config.yaml
image_size: 64
crop_scale_min: 1
encoder_qk_norm: true
encoder_conv_stem: false
encoder_kernel_size: 7
decoder_upsampling: "nearest_conv"
levels: 7
init: "xavier_uniform"
learning_rate: 0.029
momentum: 0.95
orthogonalizer: "newton_schulz_5"
warmup_steps: 2340
Rows from block 3 of the encoder of a small image FSQ autoencoder, named by matrix and row number. Rows with one number belong to one neuron. Each number is 200 + 20 x the weight over its row's rms, rounded and kept within 0 to 999. All counts start at 0.
Before each neuron's rows are labels from the 100 images, of 14848, where the neuron reaches its highest value: "patch colour" is the nearest of a few named colours to the mean colour under the peak. Only what is clearly more common there than usual is listed. The data: photos of plants, animals and fungi (iNaturalist). In brackets: how many of the 100.
# fc1: MLP up (encoder.blocks.3.mlp.fc1.weight, 192x64), inputs 0-31
# fc2: MLP down (encoder.blocks.3.mlp.fc2.weight, 64x192, transposed), outputs 0-31

patch colour: pink (28)
fc1.22,202,193,211,216,221,182,193,200,221,198,205,187,190,192,194,229,214,221,199,186,205,214,204,186,185,235,200,196,204,178,199,192
fc2.22,195,193,179,208,219,210,189,188,197,228,194,210,170,191,186,207,220,261,195,174,213,215,184,212,176,214,219,226,208,212,194,171

patch colour: grey (82)
fc1.28,215,194,217,194,197,205,215,212,196,192,185,194,214,234,182,165,191,171,200,199,190,179,195,238,186,161,203,197,166,231,220,216
fc2.28,193,218,188,201,219,195,236,167,176,192,195,214,180,178,206,241,201,239,188,190,200,211,197,170,213,215,183,197,249,214,196,211

patch colour: black (70)
fc1.175,237,180,213,229,196,210,215,209,215,155,224,201,224,184,182,174,186,175,224,182,183,202,224,195,196,220,202,228,211,209,193,239
fc2.175,202,164,183,206,196,174,205,196,189,224,186,214,222,181,179,157,189,166,213,221,261,209,198,217,215,184,204,198,179,190,200,208

patch colour: black (64); white (35)
fc1.173,225,230,200,217,206,211,186,221,200,200,245,219,198,202,207,204,198,208,159,207,184,204,179,259,206,219,222,207,205,215,195,220
fc2.173,198,174,189,209,224,200,233,203,198,211,176,186,195,197,162,151,234,168,218,201,212,197,220,185,211,208,160,178,197,198,176,216

patch colour: pink (35)
fc1.12,219,188,228,211,214,204,193,185,198,204,182,223,224,229,207,221,224,217,208,202,166,235,225,172,225,217,213,161,203,171,215,203
fc2.12,203,249,187,214,177,175,231,198,165,205,221,183,197,192,203,218,222,228,184,202,235,155,176,197,183,178,200,191,193,185,190,216

patch colour: black (63)
fc1.35,206,182,216,218,211,198,212,183,205,214,219,196,201,186,202,172,185,238,209,225,208,211,202,171,213,173,223,226,184,203,215,238
fc2.35,187,199,182,202,199,214,158,207,219,189,190,212,193,181,221,181,240,208,220,191,218,184,197,204,212,222,209,205,167,227,192,179

patch colour: pink (37)
fc1.33,218,200,213,226,185,181,215,222,194,171,196,222,168,209,219,207,201,226,202,244,205,208,205,206,210,185,204,158,198,197,206,225
fc2.33,157,233,181,211,167,172,199,184,210,179,192,216,206,217,173,201,214,196,204,204,184,197,192,195,193,181,186,184,232,202,183,210

patch colour: brown (49)
fc1.17,188,230,214,183,178,163,216,215,193,214,169,171,207,228,213,209,177,200,186,213,203,171,212,214,215,197,213,150,213,209,211,216
fc2.17,220,205,201,210,203,245,195,193,217,199,210,244,186,147,196,174,237,169,193,191,185,234,169,200,175,229,183,217,185,200,202,196

patch colour: brown (66)
fc1.52,196,228,202,187,190,202,188,189,210,196,219,183,194,212,217,174,234,212,169,195,208,221,230,201,177,227,193,189,222,194,217,184
fc2.52,235,177,143,199,215,181,194,186,186,205,198,209,209,205,223,208,204,211,172,194,205,228,218,207,189,235,200,211,220,209,187,219

patch colour: grey (91)
fc1.44,225,186,216,162,211,224,250,195,171,205,219,185,205,229,173,198,232,194,184,168,225,174,192,199,209,215,182,178,195,213,181,224
fc2.44,186,222,216,216,184,193,186,220,240,193,183,204,187,182,232,166,163,207,225,227,155,207,192,221,163,183,199,206,191,157,223,186

patch colour: pink (29)
fc1.23,188,204,206,216,218,184,167,173,213,201,213,201,186,234,245,225,201,203,208,234,181,224,219,164,204,188,203,184,188,177,210,204
fc2.23,217,220,181,218,175,163,195,187,187,180,215,201,196,187,194,216,211,192,221,202,239,192,213,162,203,187,207,175,194,174,192,206

patch colour: grey (79)
fc1.170,223,215,204,172,214,212,237,174,158,193,230,185,189,200,179,196,214,240,155,193,210,202,180,184,215,171,183,223,228,196,220,203
fc2.170,180,198,210,221,169,224,190,243,212,203,201,207,206,200,225,199,152,165,214,228,187,181,191,228,180,212,229,176,176,158,205,186

patch colour: brown (50); black (27)
fc1.15,189,174,178,227,224,230,169,175,199,195,217,200,187,210,242,168,193,179,173,218,221,209,167,216,227,196,182,207,244,221,184,208
fc2.15,184,206,230,189,182,222,240,197,216,210,197,172,197,193,157,194,240,223,187,165,210,215,234,210,170,231,211,194,200,178,216,214

patch colour: brown (57)
fc1.43,204,172,210,201,199,151,198,208,197,223,184,200,218,218,234,229,201,179,199,172,193,215,176,224,208,227,211,208,236,216,221,204
fc2.43,152,207,190,208,212,184,206,192,209,209,228,200,215,231,196,201,174,216,186,207,192,200,211,226,218,201,195,228,138,164,195,178

patch colour: brown (76)
fc1.32,199,181,210,191,176,197,179,172,190,182,211,227,219,205,179,183,174,208,177,229,167,217,216,228,225,206,186,222,230,203,183,253
fc2.32,215,205,201,202,218,234,193,233,211,185,194,214,184,181,227,185,208,179,197,189,241,250,188,199,172,220,202,218,192,200,201,160

patch colour: pink (40)
fc1.51,168,178,190,212,202,186,194,207,205,229,256,181,187,173,188,187,201,212,208,215,207,194,197,207,214,206,202,206,226,242,222,191
fc2.51,220,193,201,222,216,208,222,185,194,207,179,188,197,185,184,223,185,200,196,221,197,195,231,192,190,160,174,183,212,195,206,205

patch colour: grey (77)
fc1.8,219,195,190,191,169,204,203,193,166,187,188,172,179,227,185,189,205,202,187,183,177,192,232,229,205,217,184,147,213,233,223,227
fc2.8,188,223,211,201,190,191,210,200,189,202,248,225,198,181,222,189,197,205,188,208,192,207,196,201,168,204,197,243,171,149,193,194

patch colour: grey (86)
fc1.1,212,204,192,209,196,158,230,195,188,225,189,199,189,209,161,166,204,201,203,210,179,167,204,188,236,223,182,179,244,214,224,226
fc2.1,198,188,193,188,203,226,197,231,199,197,208,200,201,158,222,227,198,176,170,164,214,225,204,207,206,180,233,193,182,165,174,185

patch colour: grey (72)
fc1.31,227,218,215,220,210,181,189,207,195,224,216,180,168,228,236,218,214,207,212,208,213,203,168,179,201,182,161,182,216,158,197,185
fc2.31,207,188,194,199,208,223,215,219,204,186,227,234,215,188,212,185,180,196,226,169,226,203,196,228,215,216,190,216,173,217,169,235

patch colour: white (69)
fc1.178,184,244,202,212,180,164,176,209,189,191,199,222,214,243,180,200,234,219,192,196,199,248,193,187,210,173,193,159,196,189,202,195
fc2.178,157,228,213,209,162,211,184,213,197,218,174,183,196,209,214,213,199,195,185,185,213,202,208,179,201,217,241,229,208,201,162,208

patch colour: grey (88)
fc1.190,210,214,217,215,201,214,188,207,216,197,228,217,230,153,199,168,240,200,167,225,194,181,164,183,242,219,173,201,191,185,198,185
fc2.190,182,186,183,157,189,175,220,200,188,218,173,170,180,219,223,228,178,162,192,190,213,205,205,207,223,209,222,182,208,227,224,206

patch colour: grey (97)
fc1.13,190,193,236,221,234,176,254,193,215,195,199,234,212,191,173,179,197,228,203,199,195,192,181,222,184,169,168,196,198,218,228,197
fc2.13,226,216,174,185,192,234,172,182,153,186,190,169,205,208,212,192,233,164,198,203,197,211,193,190,204,243,228,196,178,217,154,202

patch colour: grey (80)
fc1.2,195,210,215,202,216,203,205,185,230,164,167,227,185,201,223,185,158,176,214,175,139,201,182,196,220,227,193,223,172,205,205,186
fc2.2,213,184,185,192,213,215,213,170,159,221,204,190,215,227,169,237,232,234,177,192,261,186,198,228,215,197,192,170,204,216,191,201

patch colour: grey (86)
fc1.0,198,220,221,223,211,202,188,219,222,198,214,215,192,208,207,218,168,207,181,197,190,209,223,233,177,162,143,207,213,211,201,209
fc2.0,240,189,203,200,206,182,184,219,226,197,218,201,207,217,141,208,203,205,211,207,206,197,151,198,223,231,213,194,222,194,156,181

patch colour: white (52); pink (45)
fc1.40,216,205,192,221,176,176,197,158,202,198,227,213,240,215,217,192,191,183,222,182,173,168,176,207,209,206,216,183,190,204,200,209
fc2.40,219,208,184,179,245,245,197,231,190,210,249,199,185,204,171,214,231,182,219,215,198,199,195,193,159,206,161,178,190,199,179,216

patch colour: brown (66)
fc1.188,211,198,208,190,203,179,176,227,200,184,212,184,209,197,209,220,219,194,184,217,200,183,213,183,211,215,211,228,236,209,175,214
fc2.188,209,205,176,229,176,192,225,170,174,165,192,214,226,215,199,162,217,200,230,199,184,208,201,223,170,194,231,206,196,170,196,166