A small image FSQ autoencoder, trained from scratch: encoder norm layernorm, decoder norm groupnorm.
Rows from block 3 of the encoder of a small image FSQ autoencoder, named by matrix and row number. Rows with one number belong to one neuron. Each number is 200 + 20 x the weight over its row's rms, rounded and kept within 0 to 999. All counts start at 0.
After each neuron's rows are labels from the 100 images, of 14848, where the neuron reaches its highest value: "responds to" is what is common among them. Only what is clearly more common there than usual is listed. The data: photos of plants, animals and fungi (iNaturalist). In brackets: how many of the 100.
# fc1: MLP up (encoder.blocks.3.mlp.fc1.weight, 192x64), inputs 32-63
# fc2: MLP down (encoder.blocks.3.mlp.fc2.weight, 64x192, transposed), outputs 32-63

fc1.187,186,204,184,208,219,197,172,188,194,197,222,250,196,207,191,218,214,174,224,157,197,191,219,213,210,185,174,185,182,205,219,199
fc2.187,204,208,183,195,192,209,196,209,185,186,162,131,205,179,232,198,179,221,211,210,194,215,174,202,195,205,225,196,203,170,190,193
responds to: order Charadriiformes (25)

fc1.152,220,220,235,208,227,229,183,183,234,198,170,219,179,165,153,172,226,237,214,213,162,208,177,212,193,196,210,186,193,185,210,178
fc2.152,189,209,221,172,194,188,184,209,190,156,234,217,201,204,226,245,214,186,147,244,214,219,182,175,202,190,208,203,241,188,200,220
responds to: phylum Arthropoda (63); class Insecta (62); order Lepidoptera (33)

fc1.100,203,234,186,208,224,207,176,228,200,210,248,212,184,163,216,190,199,200,183,207,183,180,182,177,204,157,231,195,180,189,145,191
fc2.100,224,171,178,210,227,191,176,191,217,174,204,200,214,181,190,224,203,195,171,203,202,213,182,200,182,206,202,227,200,209,155,211
responds to: order Lepidoptera (32)

fc1.98,209,183,198,183,222,201,228,207,185,203,183,202,184,211,204,163,192,200,233,204,183,240,178,181,206,164,228,200,169,179,203,216
fc2.98,194,216,235,218,208,190,181,169,200,154,207,213,152,196,183,216,224,209,173,223,220,185,226,219,197,215,214,227,229,203,224,204
responds to: phylum Arthropoda (60); class Insecta (59)

fc1.160,173,196,233,192,187,193,194,167,199,208,171,192,202,202,184,169,197,216,230,203,186,220,209,190,208,260,211,222,180,212,220,222
fc2.160,217,194,179,229,169,215,205,229,197,195,219,196,204,204,190,244,204,227,169,218,207,178,177,222,169,171,187,209,215,194,206,189
responds to: class Aves (83)

fc1.57,174,179,221,172,188,173,210,201,175,190,174,198,214,228,194,197,188,226,169,201,205,182,192,192,220,199,203,232,179,171,201,188
fc2.57,232,210,187,207,196,228,220,181,225,240,237,212,193,171,230,223,224,171,186,189,172,201,190,223,167,204,215,171,221,195,220,204
responds to: class Insecta (69); phylum Arthropoda (69)

fc1.4,159,198,176,208,188,187,203,214,201,183,179,200,208,229,232,197,212,223,208,193,164,178,170,198,205,163,189,186,175,211,176,175
fc2.4,213,194,176,190,198,202,216,220,187,204,215,179,176,216,190,147,207,218,228,170,204,211,218,220,180,233,166,212,168,214,218,214
responds to: class Insecta (63); phylum Arthropoda (63); order Lepidoptera (32)

fc1.53,202,201,186,202,220,202,209,180,213,186,205,182,185,178,220,213,219,154,178,194,167,219,196,191,222,212,186,182,233,186,245,193
fc2.53,184,190,210,230,199,218,197,194,187,181,180,206,212,185,204,169,176,203,194,196,238,186,197,172,248,200,191,167,184,248,180,208
responds to: phylum Arthropoda (78); class Insecta (76)

fc1.127,188,185,222,193,207,175,197,225,162,206,186,208,177,221,166,192,218,239,169,205,207,181,190,190,207,186,185,219,181,164,212,196
fc2.127,211,225,186,201,189,217,215,179,236,191,233,187,195,208,235,209,195,161,224,201,167,221,194,181,190,226,235,166,227,200,199,169
responds to: phylum Arthropoda (60)

fc1.174,193,206,208,150,217,206,239,213,159,209,221,184,188,193,229,192,183,196,202,178,207,189,158,191,211,191,220,204,202,196,184,210
fc2.174,217,211,204,231,198,193,152,165,231,228,193,211,190,217,178,180,208,191,191,221,167,207,207,217,204,191,222,213,168,197,158,204
responds to: phylum Chordata (92); class Aves (90)

fc1.123,183,200,194,198,183,190,173,211,179,197,208,185,189,204,228,230,129,198,197,181,232,190,179,226,233,167,215,238,181,230,203,186
fc2.123,210,190,198,216,206,211,200,197,206,221,204,170,175,172,211,211,224,192,240,226,172,216,187,198,200,200,208,153,244,204,218,212
responds to: phylum Chordata (92); class Aves (90); order Anseriformes (29); family: Anatidae (29)

fc1.48,201,169,194,188,203,198,205,242,209,205,190,213,240,200,222,215,172,207,219,173,197,162,158,196,196,199,170,205,206,201,197,152
fc2.48,214,208,173,184,185,209,202,166,178,211,188,169,169,185,185,202,219,215,165,232,201,242,212,210,199,207,195,170,199,229,227,195
responds to: phylum Arthropoda (70); class Insecta (69)

fc1.45,208,192,190,203,168,232,185,205,180,169,239,195,192,194,185,219,180,204,176,194,205,212,165,208,212,206,186,188,178,172,154,192
fc2.45,216,154,193,215,226,214,243,185,172,202,165,227,230,234,201,218,185,213,200,216,162,203,201,210,195,184,193,203,203,199,223,213
responds to: class Aves (85)

fc1.60,155,184,220,159,225,221,231,203,183,191,175,193,201,159,211,192,198,186,204,222,184,159,225,186,193,156,211,217,202,206,196,224
fc2.60,200,203,181,250,205,178,196,195,192,196,232,186,192,194,226,194,205,180,203,233,179,184,159,219,220,195,199,179,187,215,190,209
responds to: order Passeriformes (53)

fc1.46,163,231,207,195,234,221,210,202,219,229,195,193,226,176,159,197,178,178,184,238,191,202,202,225,223,187,177,184,218,222,192,187
fc2.46,215,198,232,201,171,190,179,171,225,148,225,222,185,224,185,217,205,183,236,193,222,211,201,221,170,186,218,247,194,180,191,210
responds to: order Passeriformes (51)

fc1.137,194,188,208,217,207,193,206,188,224,208,170,185,185,171,216,213,227,179,172,196,179,185,201,193,213,201,161,172,208,203,224,229
fc2.137,165,182,182,185,196,207,211,198,161,189,214,224,210,218,186,210,213,207,191,213,228,210,183,191,223,167,203,205,243,179,180,211
responds to: class Aves (86)

fc1.79,216,210,194,187,220,192,197,211,210,218,216,194,160,225,178,174,214,188,201,199,202,226,168,182,193,169,160,228,202,206,186,185
fc2.79,183,208,232,201,181,194,176,196,199,202,146,203,220,217,195,202,225,213,182,202,184,196,196,234,186,172,176,236,219,215,209,193
responds to: order Passeriformes (51)

fc1.110,222,219,201,220,189,199,199,165,215,254,181,179,202,160,185,197,198,211,173,208,234,232,194,211,198,203,197,172,185,208,226,213
fc2.110,151,202,190,195,195,191,243,217,194,192,206,241,184,251,208,193,214,215,226,207,206,179,176,224,192,221,204,182,197,199,173,188
responds to: order Passeriformes (53)

fc1.185,196,227,239,219,163,207,193,176,180,209,188,205,182,189,191,178,195,218,192,188,186,192,189,204,193,212,214,217,195,220,212,217
fc2.185,166,190,164,217,220,232,217,203,187,214,183,205,206,194,202,248,205,221,190,229,212,192,164,213,192,198,204,187,220,188,221,188
responds to: class Aves (97); phylum Chordata (97); order Accipitriformes (37); family: Accipitridae (32)

fc1.113,189,158,186,175,219,191,187,188,221,218,195,186,197,176,201,195,216,202,176,189,224,202,185,219,214,194,175,176,184,205,242,173
fc2.113,191,200,193,207,174,216,210,199,207,237,205,167,158,215,195,229,220,200,170,213,201,191,184,168,200,178,183,205,195,215,175,208
responds to: phylum Arthropoda (72); class Insecta (68)

fc1.122,174,165,201,201,202,201,233,184,214,200,244,219,219,190,223,218,170,204,187,201,170,222,182,197,195,173,178,191,219,220,214,194
fc2.122,179,194,181,197,176,207,205,173,190,198,185,220,215,191,203,200,233,182,199,233,213,181,198,202,258,188,179,200,222,172,227,216
responds to: class Aves (83)

fc1.104,193,211,213,195,194,231,148,218,173,204,242,202,186,237,195,156,194,178,250,185,173,209,193,217,207,232,183,219,202,199,196,218
fc2.104,206,205,215,192,196,182,208,210,255,178,204,214,208,175,214,210,201,203,180,242,229,182,194,169,229,184,212,177,204,190,176,210
responds to: class Insecta (69); phylum Arthropoda (69); order Lepidoptera (32)

fc1.24,190,215,215,202,186,234,171,210,163,214,192,199,185,187,200,225,189,154,196,206,221,202,244,187,249,213,208,207,194,167,225,199
fc2.24,223,179,191,187,211,171,197,182,198,194,213,199,153,200,214,174,183,248,248,212,208,219,201,209,169,191,204,188,212,223,180,183
responds to: class Aves (89); order Passeriformes (54)

fc1.151,217,218,238,178,201,185,158,223,196,188,175,164,183,194,171,175,195,205,148,181,185,235,200,197,202,184,220,203,179,178,247,175
fc2.151,214,169,180,193,202,195,173,206,197,226,204,229,239,245,216,223,165,199,213,215,184,196,214,208,193,171,178,234,186,181,192,190
responds to: phylum Arthropoda (70); class Insecta (69); order Lepidoptera (31)

fc1.140,217,231,217,210,217,188,215,243,209,195,161,186,186,194,209,175,168,204,197,166,193,182,215,204,218,194,195,222,205,205,204,191
fc2.140,253,196,192,184,198,241,188,206,195,203,201,232,204,198,188,206,223,197,226,217,201,209,181,205,196,166,205,180,193,189,177,213
responds to: phylum Arthropoda (68); class Insecta (67)

fc1.78,185,210,200,209,216,221,209,196,185,202,186,207,232,195,204,236,210,168,223,187,171,197,190,189,217,205,182,154,208,179,212,227
fc2.78,201,175,155,185,194,189,209,192,200,211,198,243,190,236,221,180,205,191,203,223,231,206,211,187,191,185,193,213,216,191,222,171
responds to: class Aves (86); order Passeriformes (61)

fc1.66,229,198,200,193,199,172,213,168,146,245,216,188,208,205,228,194,168,197,195,192,207,220,192,214,223,215,196,214,213,184,166,215
fc2.66,215,214,206,206,212,207,178,220,206,200,161,170,165,191,219,198,180,210,197,191,165,182,227,172,190,238,210,221,204,205,179,197
responds to: order Passeriformes (52)

fc1.91,202,190,207,156,199,233,189,217,186,162,216,205,196,208,217,189,233,238,206,181,177,166,192,182,190,223,192,209,223,182,195,187
fc2.91,199,210,190,206,220,184,224,170,248,189,210,193,200,187,189,192,198,165,221,220,169,189,193,228,202,243,190,172,212,204,216,180
responds to: order Charadriiformes (27)