A small image FSQ autoencoder, trained from scratch.
Model: encoder norm layernorm, encoder depths [4, 4], encoder widths [64, 128].
Data: trained on photos of plants, animals and fungi (iNaturalist), 155796 training examples, 19.2 epochs.
Rows from block 0 of the decoder of a small image FSQ autoencoder, named by matrix and row number. Each number is 500 + 25 x the weight over its row's rms, rounded and kept within 0 to 999. All counts start at 0. Numbers have three digits each.
After each channel's rows are labels from the 100 images, of 14848, where the channel reaches its highest value: "strongest on" is what is common among them. Only what is clearly more common there than usual is listed. The data: photos of plants, animals and fungi (iNaturalist). In brackets: how many of the 100.
# conv: 3x3 conv (decoder.mid.0.conv.weight, 128x128x3x3, each kernel summed), inputs 0-127

conv.65:499524473548519528502510494429499484500486499495502495506513503516498491516494514508499397501502468482504497506500501503499489590500504503519502494516495504497517523499513533501499501507501491509506524498486504493510500442481489400509497572498509533505499531508513564533487496500497500479482507483506508503505480503525505492496505503500500509487482512505501495477496494615493512503506
strongest on: phylum Arthropoda (72); class Insecta (69)

conv.35:479508532503486555478479504441499506495494511501474500510447489507510498490494502503448484514495436510506500498515525479507492539487497489516503504497488492487530435502515490490510498496513539507510481490491500490492507405481509513481508525502507520486490538497500628505490504505491497512502461504518499449499495521450488487495493499492490500516506429508514502547507503498487466515495
strongest on: order Lepidoptera (31)

conv.69:510516533522497483498506491543506477495491505491503498523517495504508501497506479513473518521502563491462501504495503485508498415511530498531502509477495494501538508503507517525492511499503370513509572505484494512509506544481503482495508432493551522494493493501478419546482494493495492511530491481513499483507469482496480477495508501499483493505507470493503494519512486501438512502505
strongest on: class Aves (93); phylum Chordata (93)

conv.101:518487543568529471476409503473518496511510500478502487495492500482500499509514567502506513502500545498528489491508504488508459610495463517467481504483501500484511542503499502528500512506489529519496535469507508515510512488473484471530498469488479493503485504512493450522512491514479511479545478520501480539485502522497487526500491512476503495464458564503502502484466504458491500508490
strongest on: class Aves (91)

conv.100:471509518480478556517517485449504463498524487512536489516540526524515501474502515497516525506509433482501507501482499505481539528514530487502492508524503500527509525503508545493477510505486565511501496535473493524513499550499504545506495510509508464500513574516500542501481499490508481478523536506458491494503498537463531492502512497516498488504502412496491493496511490413536499475495
strongest on: order Lepidoptera (32)

conv.22:476526524549485463468520500468509480498470505493500484508465507519496493523501498495499360501499451488504489502500502498505489574509496485511499504534491499504547460504511487477496503505495541517516520469481500509502504448478494469480496510520464538488495512529521470548494491496495481491459480483506503519516496515561497516490500516492484509488481461498512499448473513533488471484508
strongest on: class Insecta (59)

conv.76:534488528532500490541453509547485511501512481497491514499470498498502519489497485519521483504493496522579503495494493524502504374502472526504508493529514507491498516498490444501495505485498520479499482553527500514500496587516512498553506510483518527510496482492483437476517502494516510500516510510485506485487472453483482453516512482504527470493499496512482509474525497504455513499496
strongest on: phylum Chordata (95); class Aves (94)

conv.109:484531479521503523480551494532507454497512499487511493525467503530498485508512475501499497520494473462466503491497508504498506518508543508488491509501492501496493428506508516502490506511502442522507604465491504499506496436473484521467509541493539468503490506506514501470464493487503503467481519485505488536510541522596530523506518505499490498494474512499502496484503488571531522497496
strongest on: phylum Arthropoda (72); class Insecta (68)

conv.57:463518527481457532473525500502505460488503496489509505528436488532509517496499484501503445525504494493520489501496522518502516500520539493477492517513503494500551445499511478506496525493499477519514564479475492538488507552478503567480510513484486495486494555508504466482487498491497495484495530499493491584504487513530486487498513498492477473491508473486503505442509504409521468469503
strongest on: class Aves (83)

conv.77:487507495469514564483477498452511500503502494487501514503493500495492512517501486499517496499498429501472500505494510495506499509513458506487494504529495501489505511498519513507497509493505449498506640477490493516480504481475489533490500524481528480490499564507511580428492497504499499492518490504520501531498517489468491517497505506493496494494469527498497507473499519592500493492502
strongest on: phylum Arthropoda (73); class Insecta (72)

conv.6:522484513458515429494506509527496484500503495498517482482479508509490485484496520496534605495494544482525504497507509523494492507491511500474504491508497507513497497498480540512503493514490435507496512490499512506522496516493484506538488423503470532517498476511491365465520490502500507458504514497497503540489506513486492504506497509503514513484499538507498500464465493446498500490505
strongest on: class Aves (86)

conv.37:506497476515509492508501498502501502498508498500507500498484501506510499490498473503507297488501532492555515497500514511497510509497546505500505503512499495502507527501503458503499490505501543495502448506500502477495498535513500469539498467501496505499499480495512487547491497496501503496503487511488507463499493472590493506502501497506498501525509485502494496510504487513522503506501
strongest on: phylum Tracheophyta (29); kingdom Plantae (29); class Magnoliopsida (27)

conv.64:502492487492489445518513504487490481481511507505525495510494503520493477453501489502504393499493538467513500494501505521500527449499562502482511488514508503518528497503470496520491494513500558500510349504494511510514488532518498527479486490509529489522499475496486544488499498493508498489484531460511515532500487515540505537498510501513492518511528519496506496491497483502514529503504
strongest on: phylum Arthropoda (73); class Insecta (72); order Lepidoptera (32)

conv.99:529501500516525507537483512521481495496540500506476510503514498501519513500498531518474410523490539518526515498508512507508486448486497523518496497509497497476477547498523481508508507489498519488490446547524503488510505634493508479529528462466528486500500472477479444517484508515502537491540494528487488469483514495465486452515497489496518477496477492507489496478522488500466521513490
strongest on: phylum Chordata (97); class Aves (92)