python train.py --model="image FSQ autoencoder" --dataset="photos of plants, animals and fungi (iNaturalist)" --train_examples=155796 --image_size=64 --crop_scale_min=1 --horizontal_flip=true --bottleneck="fsq" --downsampling_factor=8 --encoder_arch="caformer" --encoder_norm="layernorm" --encoder_norm_position="sandwich" --encoder_activation="gelu" --encoder_mlp_ratio=3 --encoder_head_dim=16 --encoder_fused_qkv=false --encoder_qk_norm=true --encoder_parallel_block=false --encoder_inner_norm=false --encoder_drop_path=0.15 --encoder_patch_size=[4, 4] --encoder_conv_stem=false --encoder_depths=[4, 4] --encoder_widths=[64, 128] --encoder_kernel_size=7 --loss="mse" --latent_channels=4 --decoder_norm="groupnorm" --decoder_activation="gelu" --decoder_weight_standardization=false --decoder_widths=[32, 32, 64, 128] --decoder_blocks_per_level=2 --decoder_block="plain" --decoder_attention=false --decoder_upsampling="nearest_conv" --levels=7 --init="xavier_uniform" --optimizer="muon" --muon_scale="original" --lr=0.029 --momentum=0.95 --nesterov=true --orthogonalizer="newton_schulz_5" --adamw_lr_other_params=0.002 --grad_clip=0.5 --steps=11700 --batch_size=256 --epochs=19.2 --lr_schedule="step" --warmup_steps=2340 --weight_decay=0.01 --adamw_weight_decay_other_params=0
Rows from block 3 of the decoder of a small image FSQ autoencoder, named by matrix and row number. Each number is 128 + 32 x the weight over its row's rms, rounded and kept within 0 to 255. All counts start at 0. Numbers have three digits each.
After each channel's rows are labels from the 100 images, of 14848, where the channel reaches its highest value: "colour at peak" is the nearest of a few named colours to the mean colour under the peak. Only what is clearly more common there than usual is listed. The data: photos of plants, animals and fungi (iNaturalist). In brackets: how many of the 100.
# conv: 3x3 conv (decoder.decb.0.1.conv.weight, 64x64x3x3, each kernel summed), inputs 0-63

conv.47:075215084099179153095126110130142134127224118116114159107142131116116150116099170114101144104093156106090099125097111126145060042134179122141146102118108106137121121084177152120131135133085153
colour at peak: grey (82)

conv.4:129143098156092166108107112096147131131153139117134115133182120052128070142132139149178115088106135076154162175162136175117143141130120122124128103083143115162108144171065188100078138116025149
colour at peak: grey (93)

conv.3:104088153126172081119095113162141150147195106165130133132113106115134208130137124135078107097127120143119132212153114092133062150077156089103115119148145115166167137129202145126144161095120198
colour at peak: grey (94)

conv.39:063171164136119086152109134106159080147131137105143121161138101084132101163128149135147093136160215141167158086122164088127065105131126116083124160113099130134083084107102099075073121184178120
colour at peak: grey (93)

conv.21:086166085196122134076061123116134198157089177118121107114118061055134098116113179125118130113157172134143115094142076121116103134127140147163102110118154165120128062101128119119113102170120077
colour at peak: grey (100)

conv.35:107148063134118175122130103155133120133054157136112153081089145116161111147110151101172141147153155096154118094092131164153180076100150153179148093175121098109078115125117128147166056136052093
colour at peak: grey (99)

conv.53:145074125091130147149096117111137190063157143138145108157136166111177120134091105080150096111055136176162121155174138164136143097159125087144155151137165157146143106165226125100160172120149112
colour at peak: grey (98)

conv.56:099190127110196141158121106139134115156203176124108131102103067115068117128089128085122170142154155151120151142130119124148145104055152114140163092096109107147195157091163122166162172080131106
colour at peak: grey (73)

conv.8:135116153103090106141117117107115103133103163117147157139095120114115100048166090105117126105113111177135108114130155167099101124152144037164090096115139082146144138135141051124248107119130138
colour at peak: grey (75)

conv.5:157160119146114148135097111174133090101107099137110119112158188164172142116102134088172098158147160161117104094122199112152168114203125129142120158114110111003106123109083116132143159149151149
colour at peak: white (45); cyan (27)